From a checkpoint of a small CTC audio transcriber.
Data: trained on read English sentences (LibriTTS-R), 15625 training examples, 70.5 epochs.
Rows from block 9, named by matrix and row number. Each number is 500 + 40 x the weight over its row's rms, rounded and kept within 0 to 999. All counts start at 0. Numbers have three digits each.
# conv: pointwise conv (model.blocks.9.conv.weight, 256x256x1), inputs 64-127
conv.116:500500500500500500595500500444500566500405500500500500559403567500551500500443500554500500553500500500500540500500463376500500500500590573459407430500500500565500556552500454533558500500500500
conv.117:500403500500406500500500500500574500500500500500500435557453500500457500500500500500500500546622500500500500500500428406500500500500500432500539500465500500500500610500500500500443633532500500
conv.118:500500556500500500500500500500500573500393500500500500420542500500500500337587500580500437500500500580500500500500500451457500500500500500500500546423500500500500500500500500554557433500405500
conv.119:398500500500500500500500500500500500500500450550500500444443500410571500500577500500408394407535500431500500568558500500500566500500500500500500500437500500500500500500368588573467442564500381
conv.120:549500500500500500500500500500500554532500500500500500432416561500609467560500393500500500500500500500551429500500500500593408500500500500500500452500397500500500500438500500500500500500500448
conv.121:500548435577500531500500500500500500500500500500500500500500500441500563500500500500500500500500500500500500500500500428556500500500500500500500500500500500500500500500500500500500617500500500
conv.122:500446500500500561500547500500561500500500500500500500500500409500500500399500500500500500457500500500500500417500405438500500500554500500405500500500500500500500428626444500500500500500560443
conv.123:500500500445500500500450424500556500500417500500562427439500500458500500500449500500586500500500500500544500500500500500500459500402500500500500500552500500500500500452500500500500433541500589
conv.124:500500500500500393540500500500609500398500500500500500500500500500592500563438451372500500500500500500500500500500500500558500500500500500500500500425500500500633393500500500500500500435500448
conv.125:500500500500532500433500572426500544500500563436577590500500433401500500500500500551500457500451500500431500500427500500500443500500440500500500374500458557500500500500466500500500434394500500
conv.126:569576500500500500532429500500573500500454500396500453500500500419500555559500394500500500500500500500500500500500500443500500421500451500500500500500385409500500471500500500500500428500500500
conv.127:423416500500500500500566500500500500500500500500560500500500500500500500500555500500500500500500568500500500500500500559500500500500500572441418446535443500500500500500500500437500440500565544
conv.128:500536500574500500500500500500500576500581500500500500500614444500500500566500500500563449500431500560500500500500500396500500500500500500412534500500427500500500500500500395435500500500500500
conv.129:500500500500500500500500500500500500500584500500550500500415500500500500500581598500500500500415500500500500500587500559500500604425500592500592500440500500410558500500500500440500426500500500
conv.130:500576458500500430500500500468500500500500428500500500500500615500442500449527569500500500500500530500500397500500500500500569447500500500500500438562500500555500500624440500500500500412500500
conv.131:431500500500555566500537567585375500500462544549500500370544500500500441409500500500500500500500500550500500448500500549500500500500382500424500553500545500500500500586500500500500500500433500
conv.132:500500610500372500500500500548500409500500500500500500500597443500500500500500444500500500500500395500500441534500500550500567500500500412500500500500500539414409500500500558500500500563500500
conv.133:580500500456560500500500500500500500500500448500500500500500500500500500500500500500500500500454500576500500590500500500500500437500454500444500500500500391500416500378500500500500500500432500
conv.134:500452500500500500500500500500500500500500557500456500500469500500500406500500500569500500500556500407500500500500500500500549571500447500500500435500500500428566463500500500500500538615500500
conv.135:500500438500500500539500500500500500500425409500589500435500500500500430500454500500500500387500500500500500500426500500500500500500400500500500500500500500500500500500545579543500500500399553
conv.136:500599548422500441500430500500556500500500500500500500500439534500431500452500500500500500500539500552560500500589500500500616500500557446500500500569553565500500500455500500500440500500500500
conv.137:500500613500500500500500500441500500500601500500500500500500545500575416440500556500500500500421500500500500500602427536500500500611500550500500500500500500500500500454500500500580551500500500
conv.138:393500500500500500500500500500588500500358500500562563500404539500500500530500500448500500500559500500500500542436500500586500500500500500500580445500590418541500500500500500500500500549446500
conv.139:500424500430610500500500500546561500465555500500500500500500500500500500500500500500462441581500571500500500500500500437405500549500500430500500500532559500500500384439500578573500500500578500
conv.140:500444500434430500500587500500500564453451500500500500591578500500406500500500500500500456500500552500500456446500500500573500500500456500500500500500500551500500500500500500500420500441450500
conv.141:500500554500545500500452590557540500500646500540500500500500500433429549431500500500500500607500500500500444500500500500500500500606378500500500500500440551500500500500500388500500500500500500
conv.142:500431500500500500443462500434563500500500500500500500500417500470559573500500578500500500421500500500417500500500500574564500571500500500500500500500500500500500402500500411410450585500500500
conv.143:436500500500364500500500500400542568500500500544500384500500500500500439569500584500468500500500500446419444452500500500500500500500500560545596500416451438500500500560500500500454500500500436
conv.144:500404500500500500500500500500500500500500500560500500500500570500500500500417500500500500500438500500500465500500408500356442436500553500500558412500500500500500500500500432500428500500500500
conv.145:500500500500500500593500500500500471559500500500382428445500358500448500564500437431500500500500500500500500500500500500500545500500500500500500500422500500594500500540500500410500500500500500
conv.146:555500500500500500401500419500500500500500500410500418500500561500418500500500578422389500500546565434500500575566500500500500586537500500500500500500500500464500500500500451442500500500500500
conv.147:383500500500443500500390500577500427500432500500569500500500500500500548428438500500500382500500500500500407500500549544500500500500500500500500500500429410500448500405561500500500500500500500
conv.148:500544500500416500554500400476500500500500500500500500500500500500500500500500554500500429500500500450500436500592562500562435500476500500560448500500500500500422500500500500449500500541500571
conv.149:500500500414394500500500573411500500500500500500500500500500500500439500500500577500500500500500500500500500500500500401500500500440452500563500500500500560500566500500455500500500547500577500
conv.150:500555500596401441500500559500536435500500500500548500500500500545535500500570500500500500500500500500500432432500500544500500414500463500431500466500500500500392500541500500500500500500500500
conv.151:429500500433500500500500500500423549500500500500500429500500500459500441500553500545583500410500500500500500500500500500391500500441596543500598533500500500500500500555500500500500573500500500
conv.152:500500500563500567500546500500500500360500500500425500500500500500500555420500559384550500544500500500500500500500565500458549500500423500568500500542500446500500500420500500586500500432500436
conv.153:500500575500500437441500500500500500500500560454500500412500500500549500500417500574595500575464427554500500428500500500500500537439500339500500500500500500500500500500500500500500500500500500
conv.154:500500500500500421500561500581500465500566454583500500603500500500500550500418500500564443376564500425587396500435421500500500581570500500500500500500588500500500500500545447500500500456500500
conv.155:545500441500500500435500432500500500389500500500500500500500500557427500500500500500453500500500547500500500559444446500500411413500542500614500592500416570431500500430500423500500462389453500
conv.156:500500500531500500500384500500500537432500500500543500623542426500405500500500602604500500500550500500500432500454500500500569500500500500500500500547500500597437500500500500500444500500500584
conv.157:500500407500500500500500500500500500500500500500500500500500500500583425547433443585500500460500582427500500379500500500547500435500500500500549500411500500500500430500454342381500500500500545
conv.158:500500500500500433500440500524500500500583439419500500500567500452500567500500581412500436465453500500500500500416500571413500526584500500500500394452500500500500445500500557500500500589500330