{"gain_aug_db": 6, "n_mels": 40, "epochs": 70.5, "final_lr_fraction": 0.1}
Rows from block 4 of a small CTC audio transcriber, named by matrix and row number. Each number is 50 + 15 x the weight over its row's rms, rounded and kept within 0 to 99. All counts start at 0.
Before each channel's rows are labels from the 100 clips, of 14976, where the channel reaches its highest value: "top examples" is what is common among them. Only what is clearly more common there than usual is listed. The data: read English sentences (LibriTTS-R). In brackets: how many of the 100.
# conv: width-3 conv, dilation 3 (model.blocks.4.conv.weight, 256x256x3, each kernel summed), inputs 192-255

top examples: the word "the" (76)
conv.14:38 56 61 30 31 35 23 50 38 50 50 72 56 61 50 50 50 50 50 22 35 50 37 36 67 32 50 41 50 33 38 50 50 50 50 35 00 59 50 60 47 50 50 50 50 50 41 63 36 74 50 55 50 35 31 45 50 75 50 31 47 33 50 27

top examples: the word "and" (63)
conv.56:35 58 25 35 61 50 41 50 32 88 29 71 62 50 53 50 50 59 50 50 50 50 50 48 35 75 29 50 50 50 50 50 27 39 65 50 63 34 49 90 50 66 72 50 59 50 50 50 30 56 13 50 64 00 34 53 38 62 38 44 50 41 39 15

top examples: the word "mr" (29)
conv.130:29 15 50 45 23 50 50 66 50 50 43 39 63 36 40 23 44 69 50 41 40 59 36 10 50 78 67 50 50 50 50 54 29 50 27 59 50 80 50 26 55 69 68 50 50 50 50 43 78 50 33 28 50 38 65 22 38 80 50 50 74 50 40 50

top examples: the word "his" (68); the word "he" (42)
conv.103:23 66 34 50 65 50 62 50 65 78 38 65 50 65 80 68 66 68 68 50 40 58 78 07 61 58 52 50 50 59 50 06 50 50 50 62 32 30 84 50 37 50 50 62 54 39 51 50 34 39 35 50 81 48 32 50 44 30 48 50 50 26 55 50

top examples: the word "one" (31)
conv.57:91 50 41 62 20 41 50 88 50 62 50 50 59 23 50 44 59 63 68 37 50 34 50 41 50 58 50 42 50 50 50 50 50 37 50 50 50 50 60 65 64 36 42 50 92 50 44 44 58 38 50 40 36 31 35 59 62 36 69 51 50 50 50 60

top examples: the word "he" (36)
conv.122:50 59 60 60 40 50 65 50 50 50 38 50 50 41 50 55 80 48 38 59 69 50 50 50 68 34 50 65 37 75 70 52 50 73 50 50 50 50 54 50 50 50 50 66 50 44 50 60 65 41 53 36 57 35 50 50 50 50 00 57 46 50 73 52

top examples: the word "not" (26)
conv.111:50 59 57 65 63 59 57 89 50 50 22 70 50 61 61 50 59 67 50 60 63 50 50 47 48 63 50 23 67 81 50 63 38 50 35 67 50 33 07 50 74 50 41 36 92 50 26 50 47 68 58 50 60 36 78 66 79 20 66 32 58 54 21 50

top examples: voice: female (82)
conv.34:29 50 29 40 50 39 68 32 38 31 50 76 44 70 80 50 50 19 48 51 65 50 67 44 56 79 38 50 50 50 50 59 43 35 53 50 36 62 50 93 50 64 50 70 38 48 09 50 50 34 58 67 33 50 72 53 50 42 75 11 75 50 61 06

top examples: voice: female (86); the word "with" (27); the word "when" (26)
conv.141:64 59 40 70 33 59 73 50 24 69 41 39 63 61 50 70 87 57 65 69 35 13 50 34 65 50 23 27 40 51 61 50 69 50 67 50 37 50 58 50 58 63 50 43 58 81 26 49 38 50 60 00 50 50 50 42 96 50 72 56 50 70 43 50

top examples: the word "one" (26)
conv.165:68 32 50 56 42 50 50 26 66 37 50 28 50 71 50 45 50 30 50 76 69 57 76 55 50 61 38 50 50 68 50 34 37 75 68 50 51 10 50 50 50 22 36 99 42 50 50 31 71 35 42 12 67 50 50 59 58 66 50 41 72 50 45 50

top examples: the word "with" (29)
conv.77:51 50 50 50 79 46 56 50 50 55 32 55 73 50 50 50 57 36 50 50 34 37 50 50 22 38 37 50 50 26 50 50 50 62 32 50 50 62 62 64 50 61 30 50 53 50 56 31 50 50 68 77 50 81 50 10 50 34 64 71 87 42 63 76

top examples: the word "the" (86)
conv.205:56 67 60 38 50 50 40 50 71 23 36 34 50 41 50 44 28 38 40 37 50 50 50 75 50 35 86 50 41 40 68 26 59 50 50 31 28 50 51 23 50 28 50 50 50 50 00 77 74 28 65 50 50 68 60 50 50 38 54 47 50 50 39 53

top examples: the word "was" (38)
conv.131:50 24 50 41 61 63 69 59 13 50 50 42 35 27 50 40 16 59 50 23 70 50 56 00 50 64 50 50 50 35 56 50 50 18 14 40 43 55 14 50 40 61 46 78 67 63 27 50 52 66 44 65 34 74 50 44 28 37 61 50 50 23 30 37

top examples: voice: female (88)
conv.249:50 50 50 56 70 67 53 50 64 29 65 52 50 50 83 26 50 68 50 22 22 58 35 60 62 38 62 50 50 80 55 29 37 57 40 59 50 50 44 50 68 68 30 50 50 50 50 28 66 88 50 50 61 64 61 42 50 50 34 50 61 50 35 60

top examples: the word "but" (27)
conv.20:50 37 50 85 73 30 66 68 50 60 61 50 50 50 50 36 50 35 31 89 56 70 33 61 50 66 50 50 43 81 50 66 50 68 30 33 39 50 30 62 50 50 50 28 34 40 50 37 50 62 50 48 27 44 36 74 49 50 66 35 61 61 50 65

top examples: voice: female (78); the word "with" (32)
conv.46:72 20 35 64 50 24 88 26 39 50 50 50 66 54 64 50 50 30 34 27 78 50 50 63 13 56 22 41 50 33 48 50 38 60 50 65 58 40 49 50 50 07 91 50 50 50 79 33 63 50 50 25 33 70 50 50 32 76 50 56 36 57 50 50

top examples: the word "on" (26)
conv.195:63 50 55 28 30 40 50 76 34 32 50 50 50 50 75 50 25 50 50 43 60 20 50 60 61 40 60 39 11 54 50 50 38 76 08 65 50 51 33 55 85 50 34 29 50 61 50 50 50 57 40 51 31 53 09 35 64 42 37 37 50 39 47 47

top examples: voice: female (81)
conv.222:41 50 65 50 64 50 95 50 49 50 50 47 65 10 50 50 41 46 32 50 50 57 36 59 50 68 50 26 44 50 50 31 50 19 69 50 50 69 36 37 26 50 62 59 63 04 33 50 50 41 70 50 61 35 50 50 61 18 63 41 69 58 67 34

top examples: voice: male (74)
conv.62:46 50 63 50 40 50 35 68 35 62 28 65 47 25 54 50 29 71 50 50 50 50 50 41 67 50 50 50 27 50 62 22 30 50 50 39 50 32 50 46 31 30 50 64 50 48 50 67 43 50 17 40 50 42 37 59 50 38 50 50 74 46 50 22

top examples: the word "and" (60)
conv.244:66 42 32 29 14 53 60 50 38 50 40 41 47 61 29 50 71 50 67 77 39 50 55 35 50 50 50 56 50 26 23 50 50 50 45 50 50 31 50 45 56 50 11 40 67 53 79 50 50 27 50 50 61 30 18 58 59 64 44 52 52 50 26 50

top examples: the word "his" (26)
conv.78:50 40 50 50 30 50 25 50 46 50 50 50 39 50 50 14 50 58 50 12 60 63 33 00 50 70 63 39 22 50 60 63 30 37 50 50 33 50 50 50 70 50 50 50 25 69 50 40 50 24 50 73 62 47 39 23 37 56 50 69 30 30 58 44

top examples: the word "and" (72)
conv.117:48 70 50 50 44 73 59 36 50 62 40 69 35 50 50 50 50 41 50 50 00 84 09 50 38 45 28 37 50 28 31 50 72 66 49 50 58 50 32 66 49 50 77 42 50 43 34 64 50 50 50 40 15 35 64 32 50 64 50 80 77 59 50 33

top examples: the word "was" (37); the word "with" (28)
conv.75:50 50 58 50 50 19 41 50 17 21 28 59 38 50 63 56 35 36 42 69 54 50 31 73 61 41 31 50 34 57 63 50 64 50 24 22 30 50 45 50 48 52 62 64 16 35 36 50 63 50 36 65 25 62 60 85 66 50 62 23 50 21 36 50

top examples: the word "i" (52)
conv.105:50 50 62 59 48 31 27 50 38 41 62 50 12 50 41 61 11 32 40 36 50 67 15 50 31 27 40 55 50 50 50 30 40 50 50 34 31 50 50 85 99 50 50 50 66 69 36 50 73 71 42 63 63 50 56 50 64 50 41 58 50 41 23 35

top examples: the word "the" (75)
conv.207:35 48 60 25 50 50 78 70 35 38 38 66 71 30 57 50 40 55 38 50 33 57 63 88 85 50 50 44 50 50 80 22 67 50 02 50 34 50 39 50 75 59 37 50 33 55 11 74 72 50 59 55 50 24 64 42 60 50 50 47 61 50 43 41

top examples: voice: female (85)
conv.226:37 72 28 63 28 42 36 67 41 65 50 50 50 50 85 50 50 50 68 50 50 35 71 27 27 31 57 58 31 41 50 50 50 37 26 67 21 37 64 50 46 15 39 27 27 39 50 45 50 66 50 55 39 37 78 50 86 58 39 16 50 50 50 50

top examples: the word "his" (30)
conv.123:67 50 50 74 50 46 29 74 60 58 50 63 32 50 50 50 08 72 59 49 50 71 56 48 34 50 50 50 58 50 69 50 50 61 43 50 43 50 59 50 50 60 32 80 59 62 16 44 56 50 50 50 52 50 50 73 63 71 50 50 50 35 39 30

top examples: the word "of" (73)
conv.211:22 67 38 44 50 50 39 11 40 81 50 78 50 31 50 10 78 50 27 50 50 50 18 72 28 46 41 39 50 50 50 54 50 44 40 58 50 50 44 26 55 57 47 50 32 58 50 50 50 50 50 50 50 50 50 21 50 34 50 40 32 50 70 50

top examples: the word "for" (37)
conv.30:50 55 50 50 50 50 57 27 26 63 50 38 50 50 21 21 50 55 36 61 50 58 60 60 27 60 50 50 50 62 65 50 39 67 50 40 50 50 50 41 50 61 50 50 34 63 50 43 52 28 50 71 33 52 62 50 27 28 22 29 09 32 61 50

top examples: the word "be" (35)
conv.64:50 73 65 29 31 50 66 50 63 24 50 09 45 50 50 83 50 50 50 41 53 61 11 50 50 29 50 78 50 79 37 50 40 99 58 29 50 50 62 30 36 34 50 28 50 39 50 68 36 36 46 76 50 50 59 65 36 40 66 26 50 37 60 37

top examples: the word "you" (33)
conv.31:50 13 63 50 50 58 50 50 66 70 60 50 50 20 63 62 50 50 48 28 50 22 67 50 67 23 50 29 85 72 50 38 50 39 50 50 50 50 50 51 50 27 62 23 51 65 50 56 50 61 68 37 17 54 50 50 50 55 50 29 47 83 44 18

top examples: the word "you" (37)
conv.237:75 50 74 27 34 33 50 50 20 50 44 50 50 68 33 60 38 50 68 50 50 50 29 50 71 53 67 60 33 60 19 50 35 50 29 69 63 31 67 48 50 50 50 50 50 38 34 66 43 50 20 66 25 50 50 46 50 45 28 88 40 50 61 61

top examples: the word "you" (36)
conv.158:15 28 50 75 50 05 70 45 00 59 50 59 65 68 50 46 50 35 50 60 50 50 50 72 50 45 41 64 37 34 50 50 50 41 63 30 54 33 77 43 50 35 31 25 45 13 62 39 11 50 43 37 28 50 32 64 38 37 50 50 39 74 50 43

top examples: the word "you" (35)
conv.33:50 50 49 63 41 32 50 50 50 50 85 50 45 50 56 50 64 50 58 61 55 46 28 01 29 53 27 67 50 70 43 50 35 32 50 59 50 34 50 50 52 69 44 13 60 33 39 00 72 50 38 55 50 50 50 50 31 50 50 58 50 59 62 41

top examples: voice: female (83)
conv.128:71 50 50 50 50 06 38 25 50 50 14 36 72 36 30 50 42 71 35 65 50 20 83 50 50 50 50 50 50 50 50 50 65 49 35 50 53 50 63 67 72 50 50 65 50 56 33 50 50 42 12 50 50 41 00 37 50 33 79 77 50 50 58 37

top examples: voice: female (82)
conv.194:60 48 50 30 64 50 50 50 26 39 10 43 61 18 39 71 79 66 21 68 26 64 50 28 50 65 49 50 64 73 31 50 57 34 35 36 55 75 38 71 50 88 54 50 19 50 40 50 50 45 62 72 50 41 75 58 41 32 35 53 58 31 75 38

top examples: the word "the" (75)
conv.212:48 64 50 50 61 36 50 36 50 50 10 36 12 50 58 60 62 66 40 63 50 50 50 32 39 50 38 93 50 50 40 74 50 50 50 43 50 50 58 50 50 50 50 61 50 14 72 50 30 60 41 60 50 42 56 49 45 40 50 50 85 50 50 17

top examples: voice: male (74)
conv.81:36 36 39 38 53 47 38 50 50 65 67 71 50 65 48 50 50 50 50 50 29 59 65 58 50 63 50 70 38 61 65 41 60 40 47 62 63 62 63 41 12 50 40 25 50 58 56 19 59 59 50 32 29 38 50 45 50 50 66 48 40 50 50 56