Weights of a small CTC audio transcriber.
Training: 17200 steps, batches of 64.
Rows from block 6 of a small CTC audio transcriber, named by matrix and row number. Each number is 500 + 50 x the weight over its row's rms, rounded and kept within 0 to 999. All counts start at 0. Numbers have three digits each. After the name is the row's rms in percent of the matrix's.
Before each channel's rows are labels from the 100 clips, of 14976, where the channel reaches its highest value: "loudest" is the band of the loudest frequency at the time of the peak. Only what is clearly more common there than usual is listed. The data: read English sentences (LibriTTS-R).
# conv: width-3 conv (model.blocks.6.conv.weight, 256x256x3, each kernel summed), inputs 0-127

loudest: 2000 to 4000 Hz
conv.101 095:537476648419500437557522534383500457500441500500500473473440500360500550485500500539407567500500500540500487497444548500292560500423463480500447500562500500432357500595476500567476500646422500540531542437485509500501444467433467500500531460500500500484364500540500617591500500465468536500500456547464464500500500456500545500500605458538433487500500457577509500553500500452500529517546

loudest: 1000 to 2000 Hz
conv.181 097:500428500500577540411569500500500446485500557461517550500336500474500561647557500554500500491455500546579544524500500500500500500500481424359546487500445500538500505371508519500500500500549559500447500500500500321500459500500442472467416424581473451456500479500467460500480445500524522583572340462500451476500500451443583500626500500569500500544462500500500500500451454500432500416578

loudest: 4000 to 8000 Hz
conv.178 101:531483500424500500546500500500445500610500474528555420500461526500464469500500380570500500500500500500455420500556470516500455500500475454500586500518500607523500645516500526500424404581500522648403500460520466530428546451542500500557500500500432500516416637544599575500500497500380500354456500500500500500500500457500559500500473500500400515500500630400382500500500467423500595475368

loudest: 1000 to 2000 Hz
conv.176 105:472500500604534500422540467500435500588500523534461500372500500409460409619500535570532469529402524575500500500534500500500500571500472500500592478500471500500467430431500500525471500434665500500440569500500629500419546632500500500500561432527500500500424413485571511551470516449544532500460500456484486443500450531500500500406578500485500444491500554448451565500500526500536500445465

loudest: 250 to 500 Hz
conv.81 107:500500537470409500536606411500562500437500484500561551500500540525500500502454449535470500407541461642476500485525538500500526458580534500574500541500500517506500466645479507478500600484484566500512585500500500531568500500618599452500472469485500500540523470563584541500535463319512545500506541500500487528500500500430500517543500530461423526519392473456500422589500500473479440422462

loudest: 4000 to 8000 Hz
conv.90 102:558500500500500500577571500451555565500500500500406460423419500471434500466500500500500500500523500530470500536581480574500500464448462446500500419500500500469488500575408500410500580412615500500500582500396500538558500516574562457500500500468536431575557500500528463500500500500565461500446500439298500500534392482500500500471500500449500567293450529491469574434500435555540468500533

loudest: 250 to 500 Hz
conv.201 105:500473500476500500500500500461500500516500500520435528490500548483500447539424576500561442500363500500353500526520500522379559500500461500546500500480500500500500471442521500500451500398550500500500500536500500500370463575549500467645500476500524500540542526526540500500500522482574500413482500487500576500441500475500500557500411473347500549500458567431500526367451540500500500500515

loudest: 1000 to 2000 Hz
conv.112 101:500460500500500554376500456500452530547407500515500599532540500507426500580452429500500500529482451535500510531500476581500500538500500580500500459564518500434500500476500500477459500538456473469500500594445547469542500500521557500500456500617432542455457244533500421500533500453359500500500564500398438522414500500500544500595539557525486481465483500500500489456439417526500412527515

loudest: 2000 to 4000 Hz
conv.24 111:587464432500563582500447500352552500500435449464414512541500521477543500464500418500465500384500528514458416626500523465616500500500500471500572500543500533463520548419500543540424500596500491528500500500500379526500500500534585450500550500500500500518523334552583500417574500540531539529500475428500500451471500506426500547500474541507500511556557500488500396500500500515463518510417

loudest: 1000 to 2000 Hz
conv.67 102:470500500500500474454500452530420546456543422465500555527384478500450500500406471500500460455422500548563494468574446500500522548500500500379514500539500500576561500416454500500525500530500500500500500541478401500457479545426500552551457500655472589500499340500532529500500500366396538456500455500500510534348500500500500500500531500607503500500500521540584469500544500486383568608459

loudest: 250 to 500 Hz
conv.62 099:546577574500500542527442466424500468528567500574426500479468433416500480578440451446435413500500471535437338522495500500451486500493526565476500476530500500538500450533500500477500532500449471575500610500500500447534500479466396527524460500517500500582633408500546500474417500541441457500500500500500528422500500500458536500566561414518526434585500500398500485500541527440479461500572

loudest: 250 to 500 Hz
conv.246 100:500457586500478541500620605500500500535538606428528500353500460500500545642500469500533467516500391520500505500500581500454468500455500574500476511632432515500533314500559522500604423529500500500500542467491394454639500500487500529471440517595500500500457434475500500500514500468377500462419500500339500425500475476500432500500519552456500534500500538500443561466632534395414416500452

loudest: 500 to 1000 Hz
conv.185 103:541534509424500500593626625500453500527470460500557568500500580435513500519427610573500493500500455531540517525445500416488500500518534448500440500500458595521397500585410532531410462500500451469500430500500531500500489486500481526491500500457525480557464528500465601500464591445521500501500526405474666486500448444499500500403500500500558577500588529473500348547500610500500518435452

loudest: 500 to 1000 Hz
conv.208 103:500437500567551500420464500500417465458653526500500500473500543500500449476535532537533500500500500500500500500500408500500537500359500470546524500500488500500518350569500443454530469500467447500481566380500419594470527500537488469500455549500500471402500472500447554500500428371508431463516500500500448500500447475487500500355376529500533544505500500500500500439500540500447536500500

loudest: 250 to 500 Hz
conv.186 103:500500500500500599376346455500500414500538446363529530474500463456500460481500516500500490500543414500500367565500460559457449535483530475500500467511545465553459500500520500652424500469551500500500520425422500518500519465556500500500336563527508500438642500544500410452413471500578500500581500468500431500464584534500500500528520470542500500500500500516573444456435447575500500519584

loudest: 4000 to 8000 Hz
conv.222 099:563500562463500500500457440448535482500655500450529302531500500439510426544415500591503500517500526520412450500500526535454500670500500500458500500553500544483554484500528392500427500598446521464535613500450533574444544542513423500500500566452459500575454532500542479400500443615463500500500500462549500500500538549391500569459424500464569500400500500500500500500464483553488511569500

loudest: 4000 to 8000 Hz
conv.84 102:429440416500528464500515465519534500431528500562482500566500541472535558517579500496536581432467403500500500500500500484500479524500520529587500500463500500500500449451518536500458487496500451500449534474466467618500500544522500495512500406500541500418378500458435500500481500500420520465453563494500500500556545565435500537480500584473500559525500634443562500466500444457500500469500

loudest: 500 to 1000 Hz
conv.97 100:451547466481562500500500523457500496500500300441426500500511421500469563500500500548500500500500515465481500500630500500556523491500508500500500559601440500445480500500461500524507597500500528500472519459500462500500529466500462500430475328540473500606552477471522500467448462453440448584480506500500352500467480500426552523531529484500417551461467500456588637467441500500531500458500

loudest: 250 to 500 Hz
conv.155 102:500426500424426564500456538500500457500500542500500475500443551546463500500442500381500500500579553443500457500526377475460506500538373497500500544500541449545500500516435500545500500500500399452524472435575538549537528460500500462575405500478530500577562555525500454500500548500500549453552457594550542438500500595471438521500473478430535549541500500526499500408524540500450500597565

loudest: 500 to 1000 Hz
conv.11 098:500363500500500500500494500500572466460435482345500500551461532482500549500500500500500551542500500500500500379504500500376575500500534468468445500500500430500527439532513500577500594500432362500577500531466535473407427545500441500500446469500485331396513500443437500500473446500500480479440485500500500469536444449500500533500500470449431500535574500500500554544500500500500500484528

loudest: 500 to 1000 Hz
conv.95 099:574485522500561500470500535500500565500429547517500399404500500456500550467424500588438563500601500435500448588533500500500500481500427500453500519500500512500466500500524500507500483583463500536500351441530468500500448500533500549475500262500525470531500445500500525500531500405500530500573592500453500532500500547527500373603383451540500488500497451500500518500481500506544500450419

loudest: 250 to 500 Hz
conv.31 097:522500551500500546565448537500460500559591519456500479522500500500559471512500411529444435519500436460500500575471495500500500610557640425463500434516500464467471500382443475525552500531461500465570539383434514544363444455500624461476500447500575500500387500426528437500547490500500500523500500500500499523520532453441539500544548500500440500529567500446349542500538500358433533500427

loudest: 250 to 500 Hz
conv.64 089:451457450500500500586576500442500469451510500500385521489454457500500438500500511500500524543412549467414500500500471500474360500478391502552466500570433500410500500500459500516509548453500574468445524460500453500500553500548450500489528543459465538545447500543521500537500456520500500552453433500570591435468419500424500515675393500598452519458500457500500547429447500562477463459500

loudest: 500 to 1000 Hz
conv.223 102:500593402568500541457500500470546500574500466548516500486521374560464500500541539564524500625500568446500469500500526436603517475528502443500539608500500485495500479500466500573577475500500535522464500500500500500388439500460500500500500500500543442500484565532364547500500516363500500521500479511569495500500458500500500500550500500500534580451500460497500500531523563548550500500536

loudest: 1000 to 2000 Hz
conv.61 099:432500500421640525500630545451536557643522445411500602515439500539562474469500314500414391472542620520500567558447476583515500500477500500500543500500461469485551468500475500577510500551532453500500500578413569579500500391550500500500546551579452500464410500582482500500575440500500500500500515454500500554536485430500406500500500463468412427484539500429500500500535500450513500500500

loudest: 500 to 1000 Hz; 250 to 500 Hz
conv.131 100:570435500500359500478500469570500500500487500466560500542477500500500544465451500438500497500500473435500560467448500418450531455500545500567470540500471549500500500572500462500591557529500447578448431473537466452500559484452554540460473500500500500482500500500500553500562408494470534463399524515500500500463500500500533500500500556597597519500500500500528500500427500544591461500500

loudest: 500 to 1000 Hz
conv.39 100:463466530500500467500500483431404500500534546500500410500552500342508459500500420470533500500500500459576452537500500562584501500500612539538542500557531520484465418556545500500500500562453483500500449493507500558500467545500500500467500441500500398500471549530546607536460500574450436571500368424400500500448523500527365448532500458500466459402500500441470607531500541416553379440420

loudest: 2000 to 4000 Hz; 4000 to 8000 Hz
conv.163 100:443500540548500500458524484500639500500500431601495399463415500500541558500540462597565500500500460500607500500500500529518500567500500452562559500472500574500468500504463350500500533578596500500500500500488500500500480500500529478588500500438500475500464557519551418478523372500384607598451519377471500470516500500550500480396596523500500542500500485500473452348539422500474500529400

loudest: 2000 to 4000 Hz
conv.63 096:500576522445448440329547378502500500548541464489500602458479500500500500519449454500376500500500500500500457457500481389400500500467385563500540500500500478411377538569488455500500533535390500450500500529433500500500500494381500500423547586500550500500452500500528500500500458500516500500500500536500381443338500510500554599500589500586500515553413485513463500500433473453653500500558

loudest: 250 to 500 Hz; 500 to 1000 Hz
conv.27 099:439500500500423523457500464539582500516411560500500500551463545530582500459500456528500500500500600601430530500500476461500500500500576488500468528509554500548440410500471476500605500541500442500500481500500500500455476473460575679500522476500437507349566533366527500423475473424451500552552500527570500367454444425468465522453551546541500526469422500500500448579546500607500500444500

loudest: 4000 to 8000 Hz; 2000 to 4000 Hz
conv.168 099:395522500545522445468500449531440500391500583500500500500517444472398500461541510500586500500519500481406334517500547500525597445500500479547432500481529500364500500468480524500438500626571500500472572500451602531470602473464500500500584500455536500500394586445500452410500621441460453500500500500535464474604500454483500555444567528577534365531607538500413500500540500521568519446500

loudest: 4000 to 8000 Hz
conv.66 107:451589500522592500500609480530500536432474555500470500550453518500516549500571388500500551500533500500500464500580519500562484530479500467475452441512500472500500500500518500500545583525500500356500500534484500459500528461449574510487586526500476420500539500500510615576559562500454470443500500468500500500532450389559407500557500422532455575341500503446500461500500467461500453452574

loudest: 500 to 1000 Hz
conv.91 106:444440500500593463500552431447500500490500500500500465603492500462540549473563425550534663500500465500513500500560500500523500565500453535554500431437500545500500579500467500482588525500444475500500500462500468525457500580428500500427500526500527471500500500476543546500540500500511539500500497450472453500500523456529570301500545500500500500509500365556467500500603500459466500445464

loudest: 250 to 500 Hz
conv.192 093:558433500460385471522500500353500467536525500500468500508431548459576500605511533544434541474500428583500573500434500531500500422473529500416500464449530475500500478581500452500521523428439449525533500500480461500698536444500500500452429291500500500586456472421596500500500500500500580496456500500500494486597500500500465500557475500468500471428500500500500402463500500429632440479458

loudest: 250 to 500 Hz
conv.143 103:500500500520467553471464408500595542500452429480500451569500500367500521572532549500448394500472500500500576469522500500500520500500500511503500500405500552389590402500522500500500561633634521568500494500500573409569500548564451459500439480369500500505594482500500500500500470674500479500500547500319521608500478500555474500500500500564547480500548455446500500539500500500605544500500

loudest: 250 to 500 Hz
conv.210 104:511569537500500481500500552500500524449393500500574500500526453500499500500500449500500500500600500472500500489538467500500497500438500478537420469468500500535420500599462346561609421500500448500500401406601520341445438500500553500599500421461545393553500542378540477582528418549533500500500500526462500421539539514500500500467500447382500550560439500500551531500473500538500515523476